python train.py --encoder_arch="ecapa_tdnn" --dataset="synthesized solo parts of chorales (CocoChorales)" --encoder_norm="batchnorm" --encoder_kernel_size=3 --fusion="prefix" --fusion_encoder_bias="all" --fusion_encoder_inner_norm=false --fusion_encoder_drop_path=0.05 --fusion_encoder_positions="learned" --residual_init="zero_last" --lr=0.00098 --eps=1e-06 --final_lr_fraction=0 --warmup_steps=140
Rows from block 2 of the fusion encoder, named by matrix and row number. Each number is 128 + 32 x the weight over its row's rms, rounded and kept within 0 to 255. All counts start at 0. Numbers have three digits each. After the name is the row's rms in percent of the matrix's.
# proj: attention output (fusion_encoder.blocks.2.attn.proj.weight, 192x192), inputs 156-191
proj.34 068:134119126115130147137116152144108100132072128128125122152145134132132156127128133158154142138137147135140138
proj.35 083:121130135127120094115154088104156163127202112118123147109105118097158082139129112084105088105126109107110109
proj.36 111:125142122090119200211064164165107101155089183117097034175181193198129162121109202185189176198185168188218185
proj.37 071:136124123111130164145097164159092086130053146131125107157156143162107173116130146179162175159133155150157147
proj.38 085:132135124116125123120143119124140138126154121126135144119118118119142112127135120113125111122129118119119124
proj.39 077:140123122111130151139113157148097092127064134131128120148145133139130170123127136165151149142131147137142138
proj.40 094:134121125113130158146103160148104104132072144129121105155152142152117161124122144166154166153135151146154150
proj.41 177:105127158121114161136094144169065063121079148118106115193181134134142186115142136198189162156126197140173130
proj.42 072:128138138121140158132084151149125125130151133135128118150150148155102115115132140153167160156137141138147144
proj.43 066:098148165138167127053161125128098096136107085149135172147131077097086155148153087165149120092113158087121078
proj.44 067:132119129110124141136122144144101097128071126124122128150142132124148158130129129154150135131133148127136132
proj.45 084:126137126143130084093154083100159165120215102126134162086098110099125079138136101081094088079110098099093090
proj.46 096:144115118096128140132120144126137131128113138132127115137138133137097151122127137144132147142128135142141135
proj.47 120:127135140101130186122106164174041049130031140131131110182178111142100212114138131209201176163117185133169133
proj.48 134:179123072092143122131139140114161156127141131138161115065103130146104101122116145094078114118126082142108141
proj.49 228:168136073125148104123149120094186185137170115142157134060086121135092077135114132073075109109128059132080131
proj.50 068:138116124110126151140107155153098090128063133127125122150148138141131164120131136165157152138132150136141139
proj.51 083:112129138152125119129130115120146150125170133125124130120120133125127111125129128112120128128125120128123131
proj.52 115:156132108092145154127111156142112108136075133134135107141147125153091152128125140159142154148135139146147138
proj.53 113:086131162168094099115160075108140139115173105106109172123093114067194115146139095118117087092113124080098096
proj.54 096:116133133138130104121140100111155159129189122125129133108110123122122091133129123096105106120126109122117120
proj.55 152:124127122154129090136160105095180179126176123125133145069075131113161085133114121063070087105143074121099134
proj.56 090:164127099108166134121091147126148136149125126148144100120141130172024107129126146126125149140129119154145124
proj.57 107:099133146170123078109162076100160166118201111121132156087091117093148080137131106074087085099120094101087108
proj.58 071:127125130125125131132128132135111108129092126125122128142135131123146143134125128146139130128132140127132129
proj.59 254:094119171135110160132093145163068071120079141120106126196178140128155183119140124187189155148127192127169128
proj.60 083:102154145148150109082176109117126128132117092132147157107101082102127128146126101129104111095117118096101108
proj.61 048:165144118071139120104187108099129139133158107137136142096091089097144119156127107094096074114129103106129099
proj.62 095:106166128162137076079159066097161165117214073123148172067080097087119061163137090077086066066084082071080055
proj.63 086:108130144153110065094156070093169181125232100113130162091088096065095053152149101074084081093099091083095073
proj.64 082:113134135160128109116133107110161165125193126126130136102109131127109092128133123100106120111119107123111120
proj.65 117:097180139180155058093174071084168169145197076135146158063069074095132051176109089049068064087114066081072067
proj.66 079:122123134140126121124133129127124117130099124128126132137131126119125141134130125138130126120131137128122126
proj.67 078:133119127110128143134118144143110103132080128126125122146141132133131152129128134154147144135132145132138135
proj.68 060:124138127149133112121139112106162170129189132131132128108113122127106096127125128095102120128127108132119127
proj.69 081:133152127154134045081203043060182184124255076132140186058059084048168037158124083018051009045113071080062058
proj.70 107:149115114090132171152101182147132118138083172134128083165164146175056155110137162165149193189152151173172179
proj.71 211:126122141107119180137084162177059058122066148123113107188200139147110197111142142211208183161115195144177132
proj.72 082:122136131138123114128127111124143146126177117127130142115114128119160097130128120104122105124127113113117122
proj.73 122:157130103105147183136055173150118107144094166148128059153177163196000152111138181186162199163121157196185149
proj.74 068:128138128101138116104175112103158155132182105131129148122104108093157101145114115108105086100137119111121120
proj.75 125:161131097095150193158071189159097088139069156151134082159180151183061168104128166184179178163142162168174158
proj.76 064:120131134138124092113154085097168175131215119123126139107105116103126076140130116078094091110125107115111111
proj.77 064:133157134140136125131157122109159157141175136141136122115112123132118099132127133089106107145155107140129149
proj.78 146:136128111144131076118167085078199195129206104125142158061064126105162053144112111049057070082135065108083119
proj.79 071:118135137138112072122184079094146160121190103122127161103084109066220082143121100053083038094127098097093101
proj.80 085:129119130113126150139111153149100095129069134127123118155150137136128162124131136164157152142133153136145137
proj.81 053:168134093078158158168114171140109104137042134142144090136142140162136159129097149138133147160150129154146162
proj.82 079:131116127118113133126086124163120111125135130109118131160155140142120118118154131163167162148122159132145129
proj.83 099:146130113119122128148115127134140142126160146121129112117125137150119117120130140118118141151129116141135143
proj.84 136:162134099082147179144082181150111112138073152140137082148160142182069156118120151168153189169139144155165159
proj.85 059:129147124120144138127141138118128138129147126136133128121124122123145127127115129114126112130133119128131133
proj.86 065:121130131134129121121136116112150156127176131126128127117119124120113109125130127109115124128123117126127123
proj.87 053:138125121117132156145109156149103095130063137129127114146145144151134161122125141168154155145134145141145145
proj.88 051:140121121113127133144126137136114106128081123125126127135131139129165142134122130139135129130137132127126138
proj.89 089:134115118138145132110124135119137126134112118137136127124136126137082130135120128130127143107116132131120120
proj.90 064:109118140142123158159103166150095096127053151129112103173158148139137181118121144174163158161139161149158150
proj.91 075:158085101117137113126128126122172169138157118123140126124115126120119082128123133097102125136141106132114148
proj.92 067:136119125115129160143106160155094081129053137129124118157152140146134176121128139176163157142133156140147145
proj.93 098:119114138129118099121147094114147144124182114119117152120113124095167104132134115098121089096121122109112107
proj.94 141:104133144148124071095191059092166166130198085118132176093073091066183072159122090073077063089130091086087101
proj.95 102:098103156155138074100161084088175174122212095120130167085092110067101084139143101082100092084111094100081088
proj.96 103:123128120143117156165072152155096088117084164131126103144158151154116163102134152160158163162114146147152133
proj.97 055:142149115118151136089124127117160146142190110141145122106138111168000101131150132126128142103097125130129098
proj.98 074:135123125110126147138115148146107098131076131130127122148144134139135151127128136154150144141134146133141137
proj.99 042:095146147160124098100164098096156167128207117129135147106104105091113074137135112075096076109124104108112104
proj.100 094:119140129154132093103160091098159164124193111128135148093098110104128090139128110086091090092119101109097103
proj.101 086:125130126148123094111146097106167169120198122123136145090099123118117089127136118090092109099115099116095114
proj.102 082:132120126109130163149097165159098093132058142129124106159156144156124169121124146178162169161137154147157153
proj.103 053:114138138116115129136149122122138143129163125122121132142126125102173118134122126110133106140140128121132136
proj.104 072:123136128148132110119140110107158163127186128129132130106111122122110101129127123099104117118121108126116118
proj.105 081:104105144139092116155129112137114111120125132125101147162139141114199145123136125127148105128137154120129128
proj.106 062:122143133137123114126148108113143153128177125126130131109110120113155103131122120095107101131128108118122120
proj.107 109:154134111099136181148087171166092082137057151134128093160166145181093177116127157185168180169135159159171156
proj.108 097:112129137152119106122137104115147151123178121124125145111113129117149099129132117098113103109122113113110117
proj.109 098:120126133148126100119142098107156159125191118128131143103108124114127092131132118087105096106120107114104110
proj.110 068:134124124112130144137118148145104096131071129129128123146141132136133156127128134153148139137134144132138135
proj.111 076:164130107082148211150073193172072066133023153138136093152167148190072217105129154201185212184132152163170163
proj.112 067:129125130135130149139111152146111106131073138130129116141141139151115155122126137153142164152135139143138151
proj.113 072:097121151171120067102171080092160175116203111126129164097095112080152078136133097060084072089121099101076100
proj.114 090:116142136147143181194075182156105091142048178159120068178172175192122172101105178171171173199181159190179184
proj.115 070:140130122128132116112136121116152153126165122132140137109115115122108107122134120107113124121123111124113120
proj.116 071:139123128109101085111124073130136148112219112102112157113114123102176086133144108107114109114109116099111098
proj.117 067:119134133149130109119141109109159164127187126131133135108112123121119094128129123091106112122125108123113122
proj.118 097:179140085091169151098094146121140146150132127132146089108135127160000112132136146146128174124108116165152114
proj.119 175:105127139156126091118167105105163169125167113124136155083087115110155092135123109071075096108128080101083124
proj.120 130:177132094069141185148091179169086087132068145136141097156166133175101170105134148179172161164136158145161155
proj.121 096:153101096109110108169119114113170166122163142117128113092111146138159087123108145074093120139132089140112146
proj.122 073:136116126101127149138115152149096091128064131127124122153147132133138166124128133164156144139132151133144134
proj.123 067:137133123107136123120135123118139151131170109121127139118116119107165105138118118110123116116130116112124122
proj.124 073:121132131143126095115149091101159168125204119125129140098104119108137085136127115080093095106120102114108111
proj.125 198:138120127104125171147080160162083079127079149131115100187181147151105176117134148200193173159133187155179140
proj.126 105:104137142157128094102168093099152161123179112127132153100098107092146099139127106088091090099121104105100107
proj.127 081:146125117093135164139112167150104098135054136128127110153150135148117170126125142174157167148137149145153149
proj.128 083:102129145132114121136143110117140151128167131112116127125117130111153116132128127113123116130128122122131129
proj.129 052:161143114077132123089110097140111125128171111120134130101122111136095100140140117129119143113100118112127086
proj.130 083:162101108065110096114134094131122142117163111106127148115111101090116104139143104122115116109098118097114090
proj.131 093:106132141161125089110161087095159166123201111126128152099099115091146085138128107079095082095120102103098103
proj.132 090:153136109115115141148106136140135127122150143124132118122128137145140124118133136136131142143125125134136139
proj.133 082:143117122100128150138110154150101094129069130128127124147144135138138159124130134160154149138133147132139139
proj.134 093:130130126139127102114144101111153158123186118127132144097106121119141094131127116093100105105119104114107115
proj.135 249:146141096141148086118162105081195193131186114142159141046065121123112067138111122058055090099133054125086127
proj.136 075:125119133119125152142109152149103095132071135126120117158149141139130161126131138167159151142135153138147141
proj.137 111:097126152131112193183096176183067059130031179133099091196189167172171223093112167207192177187169190172193187
proj.138 048:103103149177129173175087176158110085131056166138118109181182171168093196089138154179208174184155168168159179
proj.139 075:113134134149127094111156092098163171126200114125128143103103115100140086141127113085093092101123105109106110
proj.140 141:146122115102099102124147103132131135119145103106128167115099109095221104142136103103112101112111113082104112
proj.141 043:110145142166135115106129115106165175130223123133128135109119123118086077138129123093108121124123108125127115
proj.142 068:142128121115133149140117156145101093131058129132133122143140134138134160122129133156151144141136140136134139
proj.143 128:151132109094134190155066178177087083136058158136129076162176152196089169113126168192173185178134162163174158
proj.144 073:117135135152126106113147104108151158123189124128132139105111118112123101130132118094103105114119108117112113
proj.145 112:107120152180128104087158122112137130115128120155140185126122114104101124123148100097110105105125120113094110
proj.146 072:149118120117119143137120153137133126135084151131133113135132134156097156118132139139121153162142128154148160
proj.147 076:098153142138125141172127141130111108136082147142122095158144137136140144133104144137144128163154141150153144
proj.148 065:133122127117128153142108152150102093130073133129123118153149142143135160125127139168161151142134151137145140
proj.149 089:133126128108122153141110146153099111123112135125125121139146137144150156117128135149148149147127139130140141
proj.150 074:135119127110126143136119144144101096130074126126125126147141131127142156128131130153150135133133146128137132
proj.151 072:124136128143129108116140105110155162129186124128131133108112120123118096133128122097103108114122110122117117
proj.152 223:109135128161136080109188097088186190135185100134142162072069112108152066147112108051060075094138068100081122
proj.153 189:140128111146136096117159115103185178125176127141149136065081132131115086127121130076052104104134075133097138
proj.154 133:100131161134104148128111128167062072127082130110101131191174122121150180132141121182193154152119183119150116
proj.155 087:123139127140132118120141115112148155129170126130130130112116122126124106131122125106110117121125113126122124
proj.156 104:127135125137130097111155099105153158124181111129136149100104111104144092134127111085100088103123103109101109
proj.157 118:105122142148112096122153095108149157121181118120121150108105124101163097133131113091104090100119111107107109
proj.158 067:140119124104131184153087183169083078135028150132126100166164146172100195113128151197178189178137159156170160
proj.159 096:155135107080136141138128131129118131131128123122127117117120123130159131134114130132123132129127120126137132
proj.160 060:142126121113132142129118146147099090128066126129131125136137128139126164129129131159143147128128140132129132
proj.161 103:129134128132131086100177086093162164126194101127139163095089099075155089144126101075086072094126096101094105
proj.162 113:160133109096131150162113151147102108126090138129135125133135136144147153115136133132145136154142130137128147
proj.163 088:122131122095104119136168112121098113120114097121110156135127095079255149155095091122123081085126142074118105
proj.164 159:081146165208126070081169068091167163115201095128130181078080109078153083142129093079088072074099090093078080
proj.165 127:160120094114128115152132118109181170129180136125138115078096145141120087124130142088089107119132085138118139
proj.166 154:152132099130136086107161100088196203135191106134152144064066114123114054145127120054058087098129060113064122
proj.167 071:126136126148131109116143109106156163124185125130133135104110120120116098129128121096101110112121107122111117
proj.168 102:167116089104135117153129125111202174130185139128141105079098151152098080126121149092081117119131090147124147
proj.169 066:134140121111139147130139147130113122126112132131134128128131122124146150120124128132134131139131126132133139
proj.170 067:125110133143116114138110115135132121124125140125119125137133144135115129124136131133127142140129136136130134
proj.171 069:143118122099126145134115148149099093129068125126126128149143131130141159128131130160153141132131147127137131
proj.172 108:132125126108122194179071190176078076134033166129113080179177162184129190110117167196185195192142170163186177
proj.173 119:130136114162152084111159105079219199133205113148159143053067130125109052135120124048057088099143062131092132
proj.174 109:112139141152125089091186085097150152119175090128136194092081097065187102146131090091092070074122099086081095
proj.175 054:108107128161114058124159066099162161122170113114119148101092122089162092145123115077076092099125104110090107
proj.176 076:140137120116133145128117140131135136129147137130131118127131132144108128120129136137133147138125127135137138
proj.177 131:162125098096156190141076184157102094142073159148125078168180154181028176107143173196172191161150172185180162
proj.178 068:147125115110143173133109177151109096131044138139138113146150133162095182119126141176154171151134144149142155
proj.179 087:145121119100130162143103164157094087131055139132128113156155136153124171119128142172161160153135153143152146
proj.180 063:128125132149120065084162070094178186118227103124141165071085109098121057136140096063074084082111082095072094