config.yaml
train_examples: 39062
time_shift_ms: 50
spec_augment: false
encoder_arch: "ecapa_tdnn"
encoder_depths: [12]
fusion_encoder_bias: "all"
optimizer: "adamw"
epochs: 34.9
lr_schedule: "cosine"
Rows from block 9 of the audio encoder of a small audio-text matching model, named by matrix and row number. Each number is 128 + 32 x the weight over its row's rms, rounded and kept within 0 to 255. All counts start at 0. Numbers have three digits each. After the name is the row's rms in percent of the matrix's.
After each channel's rows are labels from the 100 clips, of 14976, where the channel reaches its highest value: "strongest on" is what is common among them. Only what is clearly more common there than usual is listed. The data: synthesized solo parts of chorales (CocoChorales). In brackets: how many of the 100, against the usual share in percent.
# c30: last pointwise conv (encoder.blocks.9.c3.0.weight, 128x128x1), inputs 0-127

c30.50 100:153109156129144105137125144176159154158093147173134114176175145157117084108039121156125176142060099152091162165145164156176074102088160114137098082112189103141162104183121199123061124098093184173111151136111155125131116102126098144141067182116183142156149168156106140161128163117141149152120174121122193174129145103185113197105126121155146127116120139158109166154170086125141136103120
strongest on: note C5 (93 vs 10.4); horn (72 vs 7.1); note A#4 (48 vs 10.5); note C#5 (25 vs 9.8)

c30.111 093:139152143187127150149126144136140178169113162141151127101179148056161124186126154187087121161081196156116120168105099155140109139143130177193143156160134126099159181141105079118128138143135102127153115101077113143141161083140172130110190134133098161148133169139202135137115095135155156133158079117104136086104115149113164090082147086125098212197189082146096155136114143122151172092078
strongest on: trumpet (100 vs 8.1); note F5 (97 vs 8); note G5 (64 vs 6.5); note E5 (35 vs 7.4)

c30.22 100:189122151105166128150184097113128137137112230124075169140118082181166177139182161160113127122124144138152177132162099121134154179177185083127116160135105137148149133126093152176135093177130110123082127167141086094126084177162090170116150108181150135131093126169102101103140143167121116088123109123095124129160145136125198139101106192101084092172084139166187122088086134180161144129090
strongest on: tuba (100 vs 8.9); note G3 (50 vs 6.2); note F3 (32 vs 3.7); note A3 (32 vs 8.6)

c30.29 091:163143158082134104089187184086169177086095129144141155120085152127147129121095090107134148090156129129067201149091112169196142128151158140151155132159091149096080154170126159183096150163092130091156143125109151173136163155178155138156131099135172105167119168203088164169174146209126113158106157074096114112098111139088188131140119136117146118112161168147182117146107169161110128107149
strongest on: tuba (100 vs 8.9); note G3 (50 vs 6.2); note F3 (33 vs 3.7); note A3 (32 vs 8.6)

c30.89 099:142160128151115145098124115154158127083144143089131168192083142135074163077101098116125102139121162112085094069200154111096089096091135079141115138063137095148116136164172178140125130102120178151123182084128137142165082116097141146058165172114142151145126152064099192113130115130193150173148135124174174122175148124184117149091180124119164072124150162133143144143071113117139082077106
strongest on: horn (99 vs 7.1); note C5 (88 vs 10.4); note A#4 (39 vs 10.5); note B4 (25 vs 9.4)

c30.3 104:172070087108095178141096145074183115112140136175042175158113154128107173132134131111114162120123104077080157155141142077136130094135118119163109129077176146145126123092138145174102113158176163184093106118179167104134124128106086122141125094119108149068159080086095107131127132125132106189100185191137129150165145073163124089069194126143094137151133187076116160087123134166092132138138
strongest on: violin (97 vs 14); note C#5 (69 vs 9.8); note D5 (28 vs 8.1)

c30.82 109:163130100135095070121151091139075093165117118159142129195175131135168115174118149173129090068047170103165136159162092173118094119080138127185136060083169146102170139105135147157064115136072111155118151129104104101085112107142124097083094175124115117100074171155083124133128129151182107162107127101120082076089077113154141100161175086149112174180171118102101140124155140118129123104145
strongest on: trumpet (100 vs 8.1); note F5 (92 vs 8); note G5 (63 vs 6.5); note E5 (36 vs 7.4)

c30.12 098:139106143141109149189124150145168168108094107178092149108112101148129094183120136176166133164099102192128103182127151149159157075126097163175114125148132172151135092154159085165137149144151111164129090209132149108166151137173121114106121184180178128165114191090111121154136108072134092146091131082088091062111147132091116091129092108115174095067132154155159171147184154183145083150111
strongest on: viola (100 vs 8.5); note D#4 (73 vs 11.1); note F4 (34 vs 9.1); note E4 (33 vs 8.8)

c30.90 099:146088083130071150141129120149121177150186174124111177165164092127194122109086171105087140097145181121087129156108160152111088146126114125143168068150132169157159117122102184144098159094106162128120144112098141166175076162077106133088103174137195128093147107106104167100131177110127145116113155151163197175139176131124126236158177177141133123138155103092108132140116094159159102097139
strongest on: horn (100 vs 7.1); note C5 (74 vs 10.4); note B4 (37 vs 9.4); note A#4 (33 vs 10.5)

c30.103 093:121124081160146080117101160145099084143137093106086204111107095095148125095117137084072061130127160103113152095134182128167081105109136147090181156159132143107106147124176127089127129113107212167169179136141171081113131158112085122096084113157138091135120095112175142153115185120137143194076152144167105155125072161190169118107202142100113141166184160160104115113084152132142115122116
strongest on: violin (100 vs 14); note C#5 (57 vs 9.8); note D5 (41 vs 8.1)

c30.71 105:158166176165171119140151149066104158168140152118089126107152073093116134140156117159123118115156147144155093100101115092142123100111103084138078171096133136102087157101135095115154106106106133133106087098103091150086168103104129087088129040099064128140099093168140132141150081095084156080138057080112148078102112106093162124150122060118077147157144043153158148136068132094060135105122
strongest on: trumpet (100 vs 8.1); note F5 (96 vs 8); note G5 (67 vs 6.5); note E5 (34 vs 7.4)

c30.45 091:151172135108126146172206138186173146132059171166124141082093093129126150112162117125130150095137119156093174106107109104203163149166157163106148082151161128116131174111164162159105142103158181087079128123154122159175095188160159151127127171151106103149124165167104103090128069208109174138155157070111140125113131145133174085185141146114073099117148091176188133094130138146142123152124
strongest on: tuba (100 vs 8.9); note G3 (51 vs 6.2); note F3 (33 vs 3.7); note A3 (32 vs 8.6)

c30.2 091:166096070152120155151157136102091102126183127191132211160166141148095099128156105139135074060126166091163138162145183115127092138150124167163195087067100105124160106106151190119140134123148190129159126132110156116149085166105115144083150120144195166166106157134136207152115108123139127177154143193154159169123129138166140190091174149157145120088107153141123096108152164170146132113121
strongest on: horn (100 vs 7.1); note C5 (70 vs 10.4); note B4 (41 vs 9.4); note A#4 (31 vs 10.5)

c30.80 101:140096175083179124126138193094131086102072118096099103122081152127107184098144141112114106186103097094114197118185135060139085170147178085126061148146099158115135168132136123132150159124164124108069103101136072074154180120149105138178183079116102152080174105159087113101175151181102135137091151173102157114089116140105114162134091111079103144149138106122141081111115089102124118105148
strongest on: tuba (100 vs 8.9); note G3 (51 vs 6.2); note F3 (32 vs 3.7); note A3 (32 vs 8.6)

c30.35 091:089130127178095149089101143092156123172194178102095154174084113089110183122104165112160119137140110100085163118160174088156106151139105129108183121142152174178104111136144159177099095095131151162108113076170166104185140110159150143156147091185134101073125127104149166173102147129129137180175121188131124135160103154203108124123174192066149078126131134114124133165064090162106133158136
strongest on: horn (100 vs 7.1); note B4 (56 vs 9.4); note C5 (55 vs 10.4)

c30.52 110:107108141147100110178142135149112156125102124124151123086161065116135153155119132131099078100157118173163109111085074153114139108099112136125158148170133124079147103136145061135152084132180112067118106141165098148117119148143110103128159106151152093142109130132122100062096077105040098092143048071066091058056082115065096114136074128152168098149075099102107154117155110118109166145159
strongest on: viola (91 vs 8.5); note E4 (49 vs 8.8); note F4 (48 vs 9.1); note F#4 (39 vs 8.4)

c30.107 104:089137166084150142111159150186126173130191160140151122153149157163139081091070128151080093076171125106147127132067100164098171127112155117115171115085146084156173144111136125111094116152137112090164108162118132182188135139100097083086125153131155127130115106107119162110145118093173136161173146108153212175078183109116162205101089128111189147159110126125133095132127155126223111153138
strongest on: note C5 (98 vs 10.4); oboe (89 vs 7.3); note A#4 (53 vs 10.5); note C#5 (37 vs 9.8)

c30.55 100:105134129155150095140118153111154165136181152111094170158105121091115132164091152144162146050085175085142094139194201134101110116087151126112146139178150137176151168123157175100132149083174124168098150147143189168134120120170123169110139132167201080086166120119114156125151128156145147162078188171137076149112072168172142086119136167142145077126108168141131168101174100171073156125124
strongest on: violin (98 vs 14); note C#5 (61 vs 9.8); note D5 (36 vs 8.1)

c30.69 096:155105090199148127156129112166140138170090104105121175106160080148170149206103120131155168100103183125147168130075146099125064130114094102147078095093121156098162177138139173119117134196142117165120120084163120063083120106119103162167148100088089157093099105161152139165165178172093137108147178136163106124096120117107173115088123144144152179157183105076157184171108137103076114133121
strongest on: trumpet (100 vs 8.1); note F5 (93 vs 8); note G5 (63 vs 6.5); note E5 (39 vs 7.4)

c30.85 101:094118104156143140129121162078086178103147100148089134143121110082150135169155165097126133117061156144156106121215159137105155162102145116133208179131115151173126068158190139164175152139187148146140132140161114151150143119126112145136204122141176116148218122155107153151104117134108195182182142147199152143117141134171170136104195169114141129162125136121104149102146148128124117062153
strongest on: violin (100 vs 14); note C#5 (77 vs 9.8); note D5 (28 vs 8.1)

c30.28 098:151153119173176120132164069088150133107131182144129218144187148178149150112146091160098116086189134100120122189216136142116127092150098111142134109136105174169148169065122168130114094135163101157120146112153090154138135110124151130106117076188125139107150144095142135169153187142135113177112160177127065083160134127175128120101178147151085155152146144159078133109171109200113109097147
strongest on: horn (100 vs 7.1); note C#5 (55 vs 9.8); note C5 (45 vs 10.4); note A#4 (40 vs 10.5)

c30.44 095:102172114076108094102128113166164162150114174100109173120156133195142088104178133080120148178100074159155128179108126151131108145132142119149132145196076155094110145113155128186109137140097082130107169109159086072180092164184124133143159140147126140163169165176133108153197132171125121117104079155130148117117108196111130122174147132155181144164076135198180083116142121154072095123162
strongest on: tuba (100 vs 8.9); note G3 (53 vs 6.2); note F3 (33 vs 3.7); note A3 (32 vs 8.6)

c30.65 103:152192073157118139103141108068101170145172120110123130129120058131110129186155117152135097161131103096176114137109067102138117110086076161126101084117143155140154160076141112125142144097139116076129109155147092121081129065085143122156167073128161093132066142133077147140103080125136088102164082087098101091073114114072126085140081116115070134167159056117148109078079157142077108156140
strongest on: trumpet (100 vs 8.1); note F5 (92 vs 8); note G5 (69 vs 6.5); note E5 (26 vs 7.4)

c30.116 095:153158127132104081171092146178140133182144111107093090083179083143129123098109098101155115092133124125208096182125154152146124072136104175164134079099146113117179168156171156125146097158078116074191126146184093142147168105133138080151092149141152114127178198074139110156159059136103136104122139144157107082115130165110154116143113138193138179095173114120124127195138165144070147103117
strongest on: viola (100 vs 8.5); note D#4 (65 vs 11.1); note E4 (39 vs 8.8); note F4 (32 vs 9.1)

c30.4 106:120077173123158168133145165139173107144122093137075157120187156097174111176167133153111159160061211134218134165060089164091120108108110158135122134122121131152119150132089104101101023161150087116158108100113106165106108103117123118093137105138124150150137146166153126098138149127129084135087123101064094079104172116109169101116118092135137203172171112142125110169099114165125161150101
strongest on: trumpet (100 vs 8.1); note F5 (73 vs 8); note G5 (50 vs 6.5); note D#5 (42 vs 8.4)

c30.91 095:161149137148128114123133174150096090152096105103106187184130100073141140126165134102118132145084154147093141160164142134152159104095109111116175167147116155177094119153140176145155159125112211184137141132112117145181160103132163143139195159126145164112148113128192163191114176144173155200119159154173176213184151114127122184162135146094172102174159123147130153150127178171162108095100
strongest on: violin (78 vs 14); note C5 (72 vs 10.4); note A#4 (37 vs 10.5); note B4 (33 vs 9.4)

c30.53 092:177082154110158149152109115176138141121162130162140190118128168129102136119145133112149101114153118105097171146191156125120130094091186104155185134121138123115145116112153177155104145065119177200127182153105154116171151125134150167092087195134130164168114158095145200174145156126134140129104164221146145156198114163130137163149152194106115117158134154094143168084100156146210147156114
strongest on: horn (100 vs 7.1); note C5 (74 vs 10.4); note B4 (39 vs 9.4); note A#4 (32 vs 10.5)

c30.18 102:068108134112168089090172200140151128149078128145097115174143180096121102173093124167133119141159083121161156123117136131138087163073145147144130158168122092160156138126096127103173139103108197145100132115147152167200144090140121093115123140147126095172104163101172175142105105101188159165168169111113208163149158179122137203125131161123183125083140087165172115120099118147198129167128
strongest on: note C5 (94 vs 10.4); violin (62 vs 14); note A#4 (54 vs 10.5); note C#5 (31 vs 9.8)

c30.58 110:163142141175068188090160090103138095132141159159097122159134115151174124083102113088156129127113129039169143117138140163112094089094126078083065090084113077116117150122082169167087096105158162097098105096096084147152089077123156080111104117123096170133089088073139130125109119090106149101159113119144113119107147099152103130112101108164104148095108070092127091072071092088174155171082
strongest on: note C5 (95 vs 10.4); horn (87 vs 7.1); note A#4 (44 vs 10.5)

c30.114 104:186096149106201140157191150157182102143082114147094088151092188179144138125092103092114131127126125125145209107150175123171139152138121136124162157163165114123108156113135177161163108186149167145167106160092093133115104135137110116158164132156150100108176155186090154124166156134195176129127171131186121132121137123145209186182128127139135134173102101136180159159111177150182151111147
strongest on: tuba (100 vs 8.9); note G3 (52 vs 6.2); note F3 (33 vs 3.7); note A3 (33 vs 8.6)

c30.6 103:076130105150132139107135139177140091155166104165094191174148114110154088167087114124080090096097164159126150091159128117100110087087152188116135078150140078197119095140098159161151100171148207142139118134167180104136134138127112183150112147107149162147110108125085124161149149157184197175102196179176156165116158105186150131096168162158134134072135133135155133156146145164156154088143
strongest on: horn (99 vs 7.1); note C5 (70 vs 10.4); note B4 (39 vs 9.4); note A#4 (33 vs 10.5)

c30.59 097:134127099168133191165124112093176167145117148178087160083181124146115181158173102168147165110121071120185137113157154104165206134139180156096107134152167105130101093117139098174099100110145094127097096130136153150163132184187111140126130085139169127101123133187106139145140089187087141116134160173118083111169073169170135069177150101105156106153136182108179123107103171169106096105150
strongest on: tuba (100 vs 8.9); note G3 (49 vs 6.2); note F3 (32 vs 3.7); note A3 (32 vs 8.6)

c30.124 100:115166149150142070148110066172091111119147106151162144139098143112199110185163102189103138123130122137169075112099147200061094120090090150158145085093095176154176150047141070087175098115122086101121149186127128129086127108144130115118150130122112112073173163079103122092108114112102088096168103100115149065094110151083145079131121147147136110101143102094065107132159162150133126142158
strongest on: viola (100 vs 8.5); note D#4 (66 vs 11.1); note E4 (33 vs 8.8); note F4 (32 vs 9.1)

c30.27 095:163097077153133154216127103115097169198125075094076100118195149160135115126122147182129094093095144164176092155097072113096160116140079174151173105086097174084132122109133136134149055118163105114164083170143152166174168090141120090101098103097090148100119190160081152118129087151158135169154110160087179117107157137100166090120119156121110144133126128110115122142143098157106081110084
strongest on: viola (100 vs 8.5); note D#4 (66 vs 11.1); note F4 (44 vs 9.1); note E4 (41 vs 8.8)

c30.84 105:168090119144113129135083101081152070146184206130115214118100104112141127096146118130193134095203090127127147113139113144138103088149066104127111128137131141139114111076143125167160106110126097186105168131104163115138142121121083156073153092198164169118164127074146178130089205097110084099148145201137149149129101137183119167144126191121104118140124148078145110094158097140109141096096
strongest on: horn (100 vs 7.1); note C5 (56 vs 10.4); note B4 (40 vs 9.4); note C#5 (36 vs 9.8)

c30.115 104:092139114199136113133157162099123170126145126144109080089166137129176141198081116186148147136106138094144176214154155079133142101142105179227134147169170157098138148117158112125103096215133094137133117126114088104116156144113101146142168079080164123067112165146160103166194129146149159100125125132082092110132130098162177156128161128096086142130174144114114191113111135127126094120169
strongest on: trumpet (83 vs 8.1); note F5 (79 vs 8); note G5 (56 vs 6.5); note E5 (30 vs 7.4)

c30.66 100:104189210108083176100135097126098133120137105067144099165078165113126169091102161161184163176151161156125107150105148135137102158171147127145081160080139086111155134204127105137133090127124157108122161160092102160151078133142114068087189162090127179136136135107145146110142100084129147142065098081126140172127157157120087169154084129094171164165085088118131105102114162096194113110152
strongest on: oboe (100 vs 7.3); note C5 (99 vs 10.4); note A#4 (48 vs 10.5); note C#5 (36 vs 9.8)

c30.41 103:155055159162110192097117149097190159174155176166109170157126114175085167109157153103158134123186106106079155116164157113162137162122149125155165139100114127150077136066104110119106175142122141149122175167158169153118130163142101191087105065177137174104100097156103109128098192150122143130157171185148127096155070096140164105125152136134102094155116204107107089129129096155137141181118
strongest on: horn (97 vs 7.1); note C#5 (71 vs 9.8); note C5 (46 vs 10.4); note D5 (30 vs 8.1)

c30.37 098:152088129138114068158090127107110134067083078110156110147110198076078131101067174173135148071080084159095123168153160123114154139119140177154127134081164121175175159164130168138149109092114156139151107123139169150154136148157105165155120199142165123171119177154105122124138123139204149156151150134119121116137127108160078196098138180126153167094121173137109172146090135102200073130099
strongest on: note C5 (90 vs 10.4); violin (87 vs 14); note A#4 (51 vs 10.5); note C#5 (36 vs 9.8)

c30.17 100:157115155133116134090162152151128144145126112100161114189116200107104104126106104146090104101110132119144117116083119123114086170114154150151128116141123140095186111117071138109121093139155186127169158085106159172148127129122128100116140209137159172160098113140092150088127085095198113161161124090174242159138188125145087209144119180121155101147116064135129154125153135108214121157152
strongest on: oboe (100 vs 7.3); note C5 (98 vs 10.4); note A#4 (50 vs 10.5); note C#5 (37 vs 9.8)

c30.57 099:151104132102120133152153131112107131164139094169174112143107183110097140127129114181131187114086152131095154167136161079144177160138118135145109164127170165138127135153106124130173153169121099159148139149155097057144102179167140150130143148124127130150147173173143119183115120181100185180120139139141080128180148115185163072138189083156129132138135196178102187118210149082059107064154
strongest on: tuba (100 vs 8.9); note G3 (50 vs 6.2); note A3 (34 vs 8.6); note F3 (32 vs 3.7)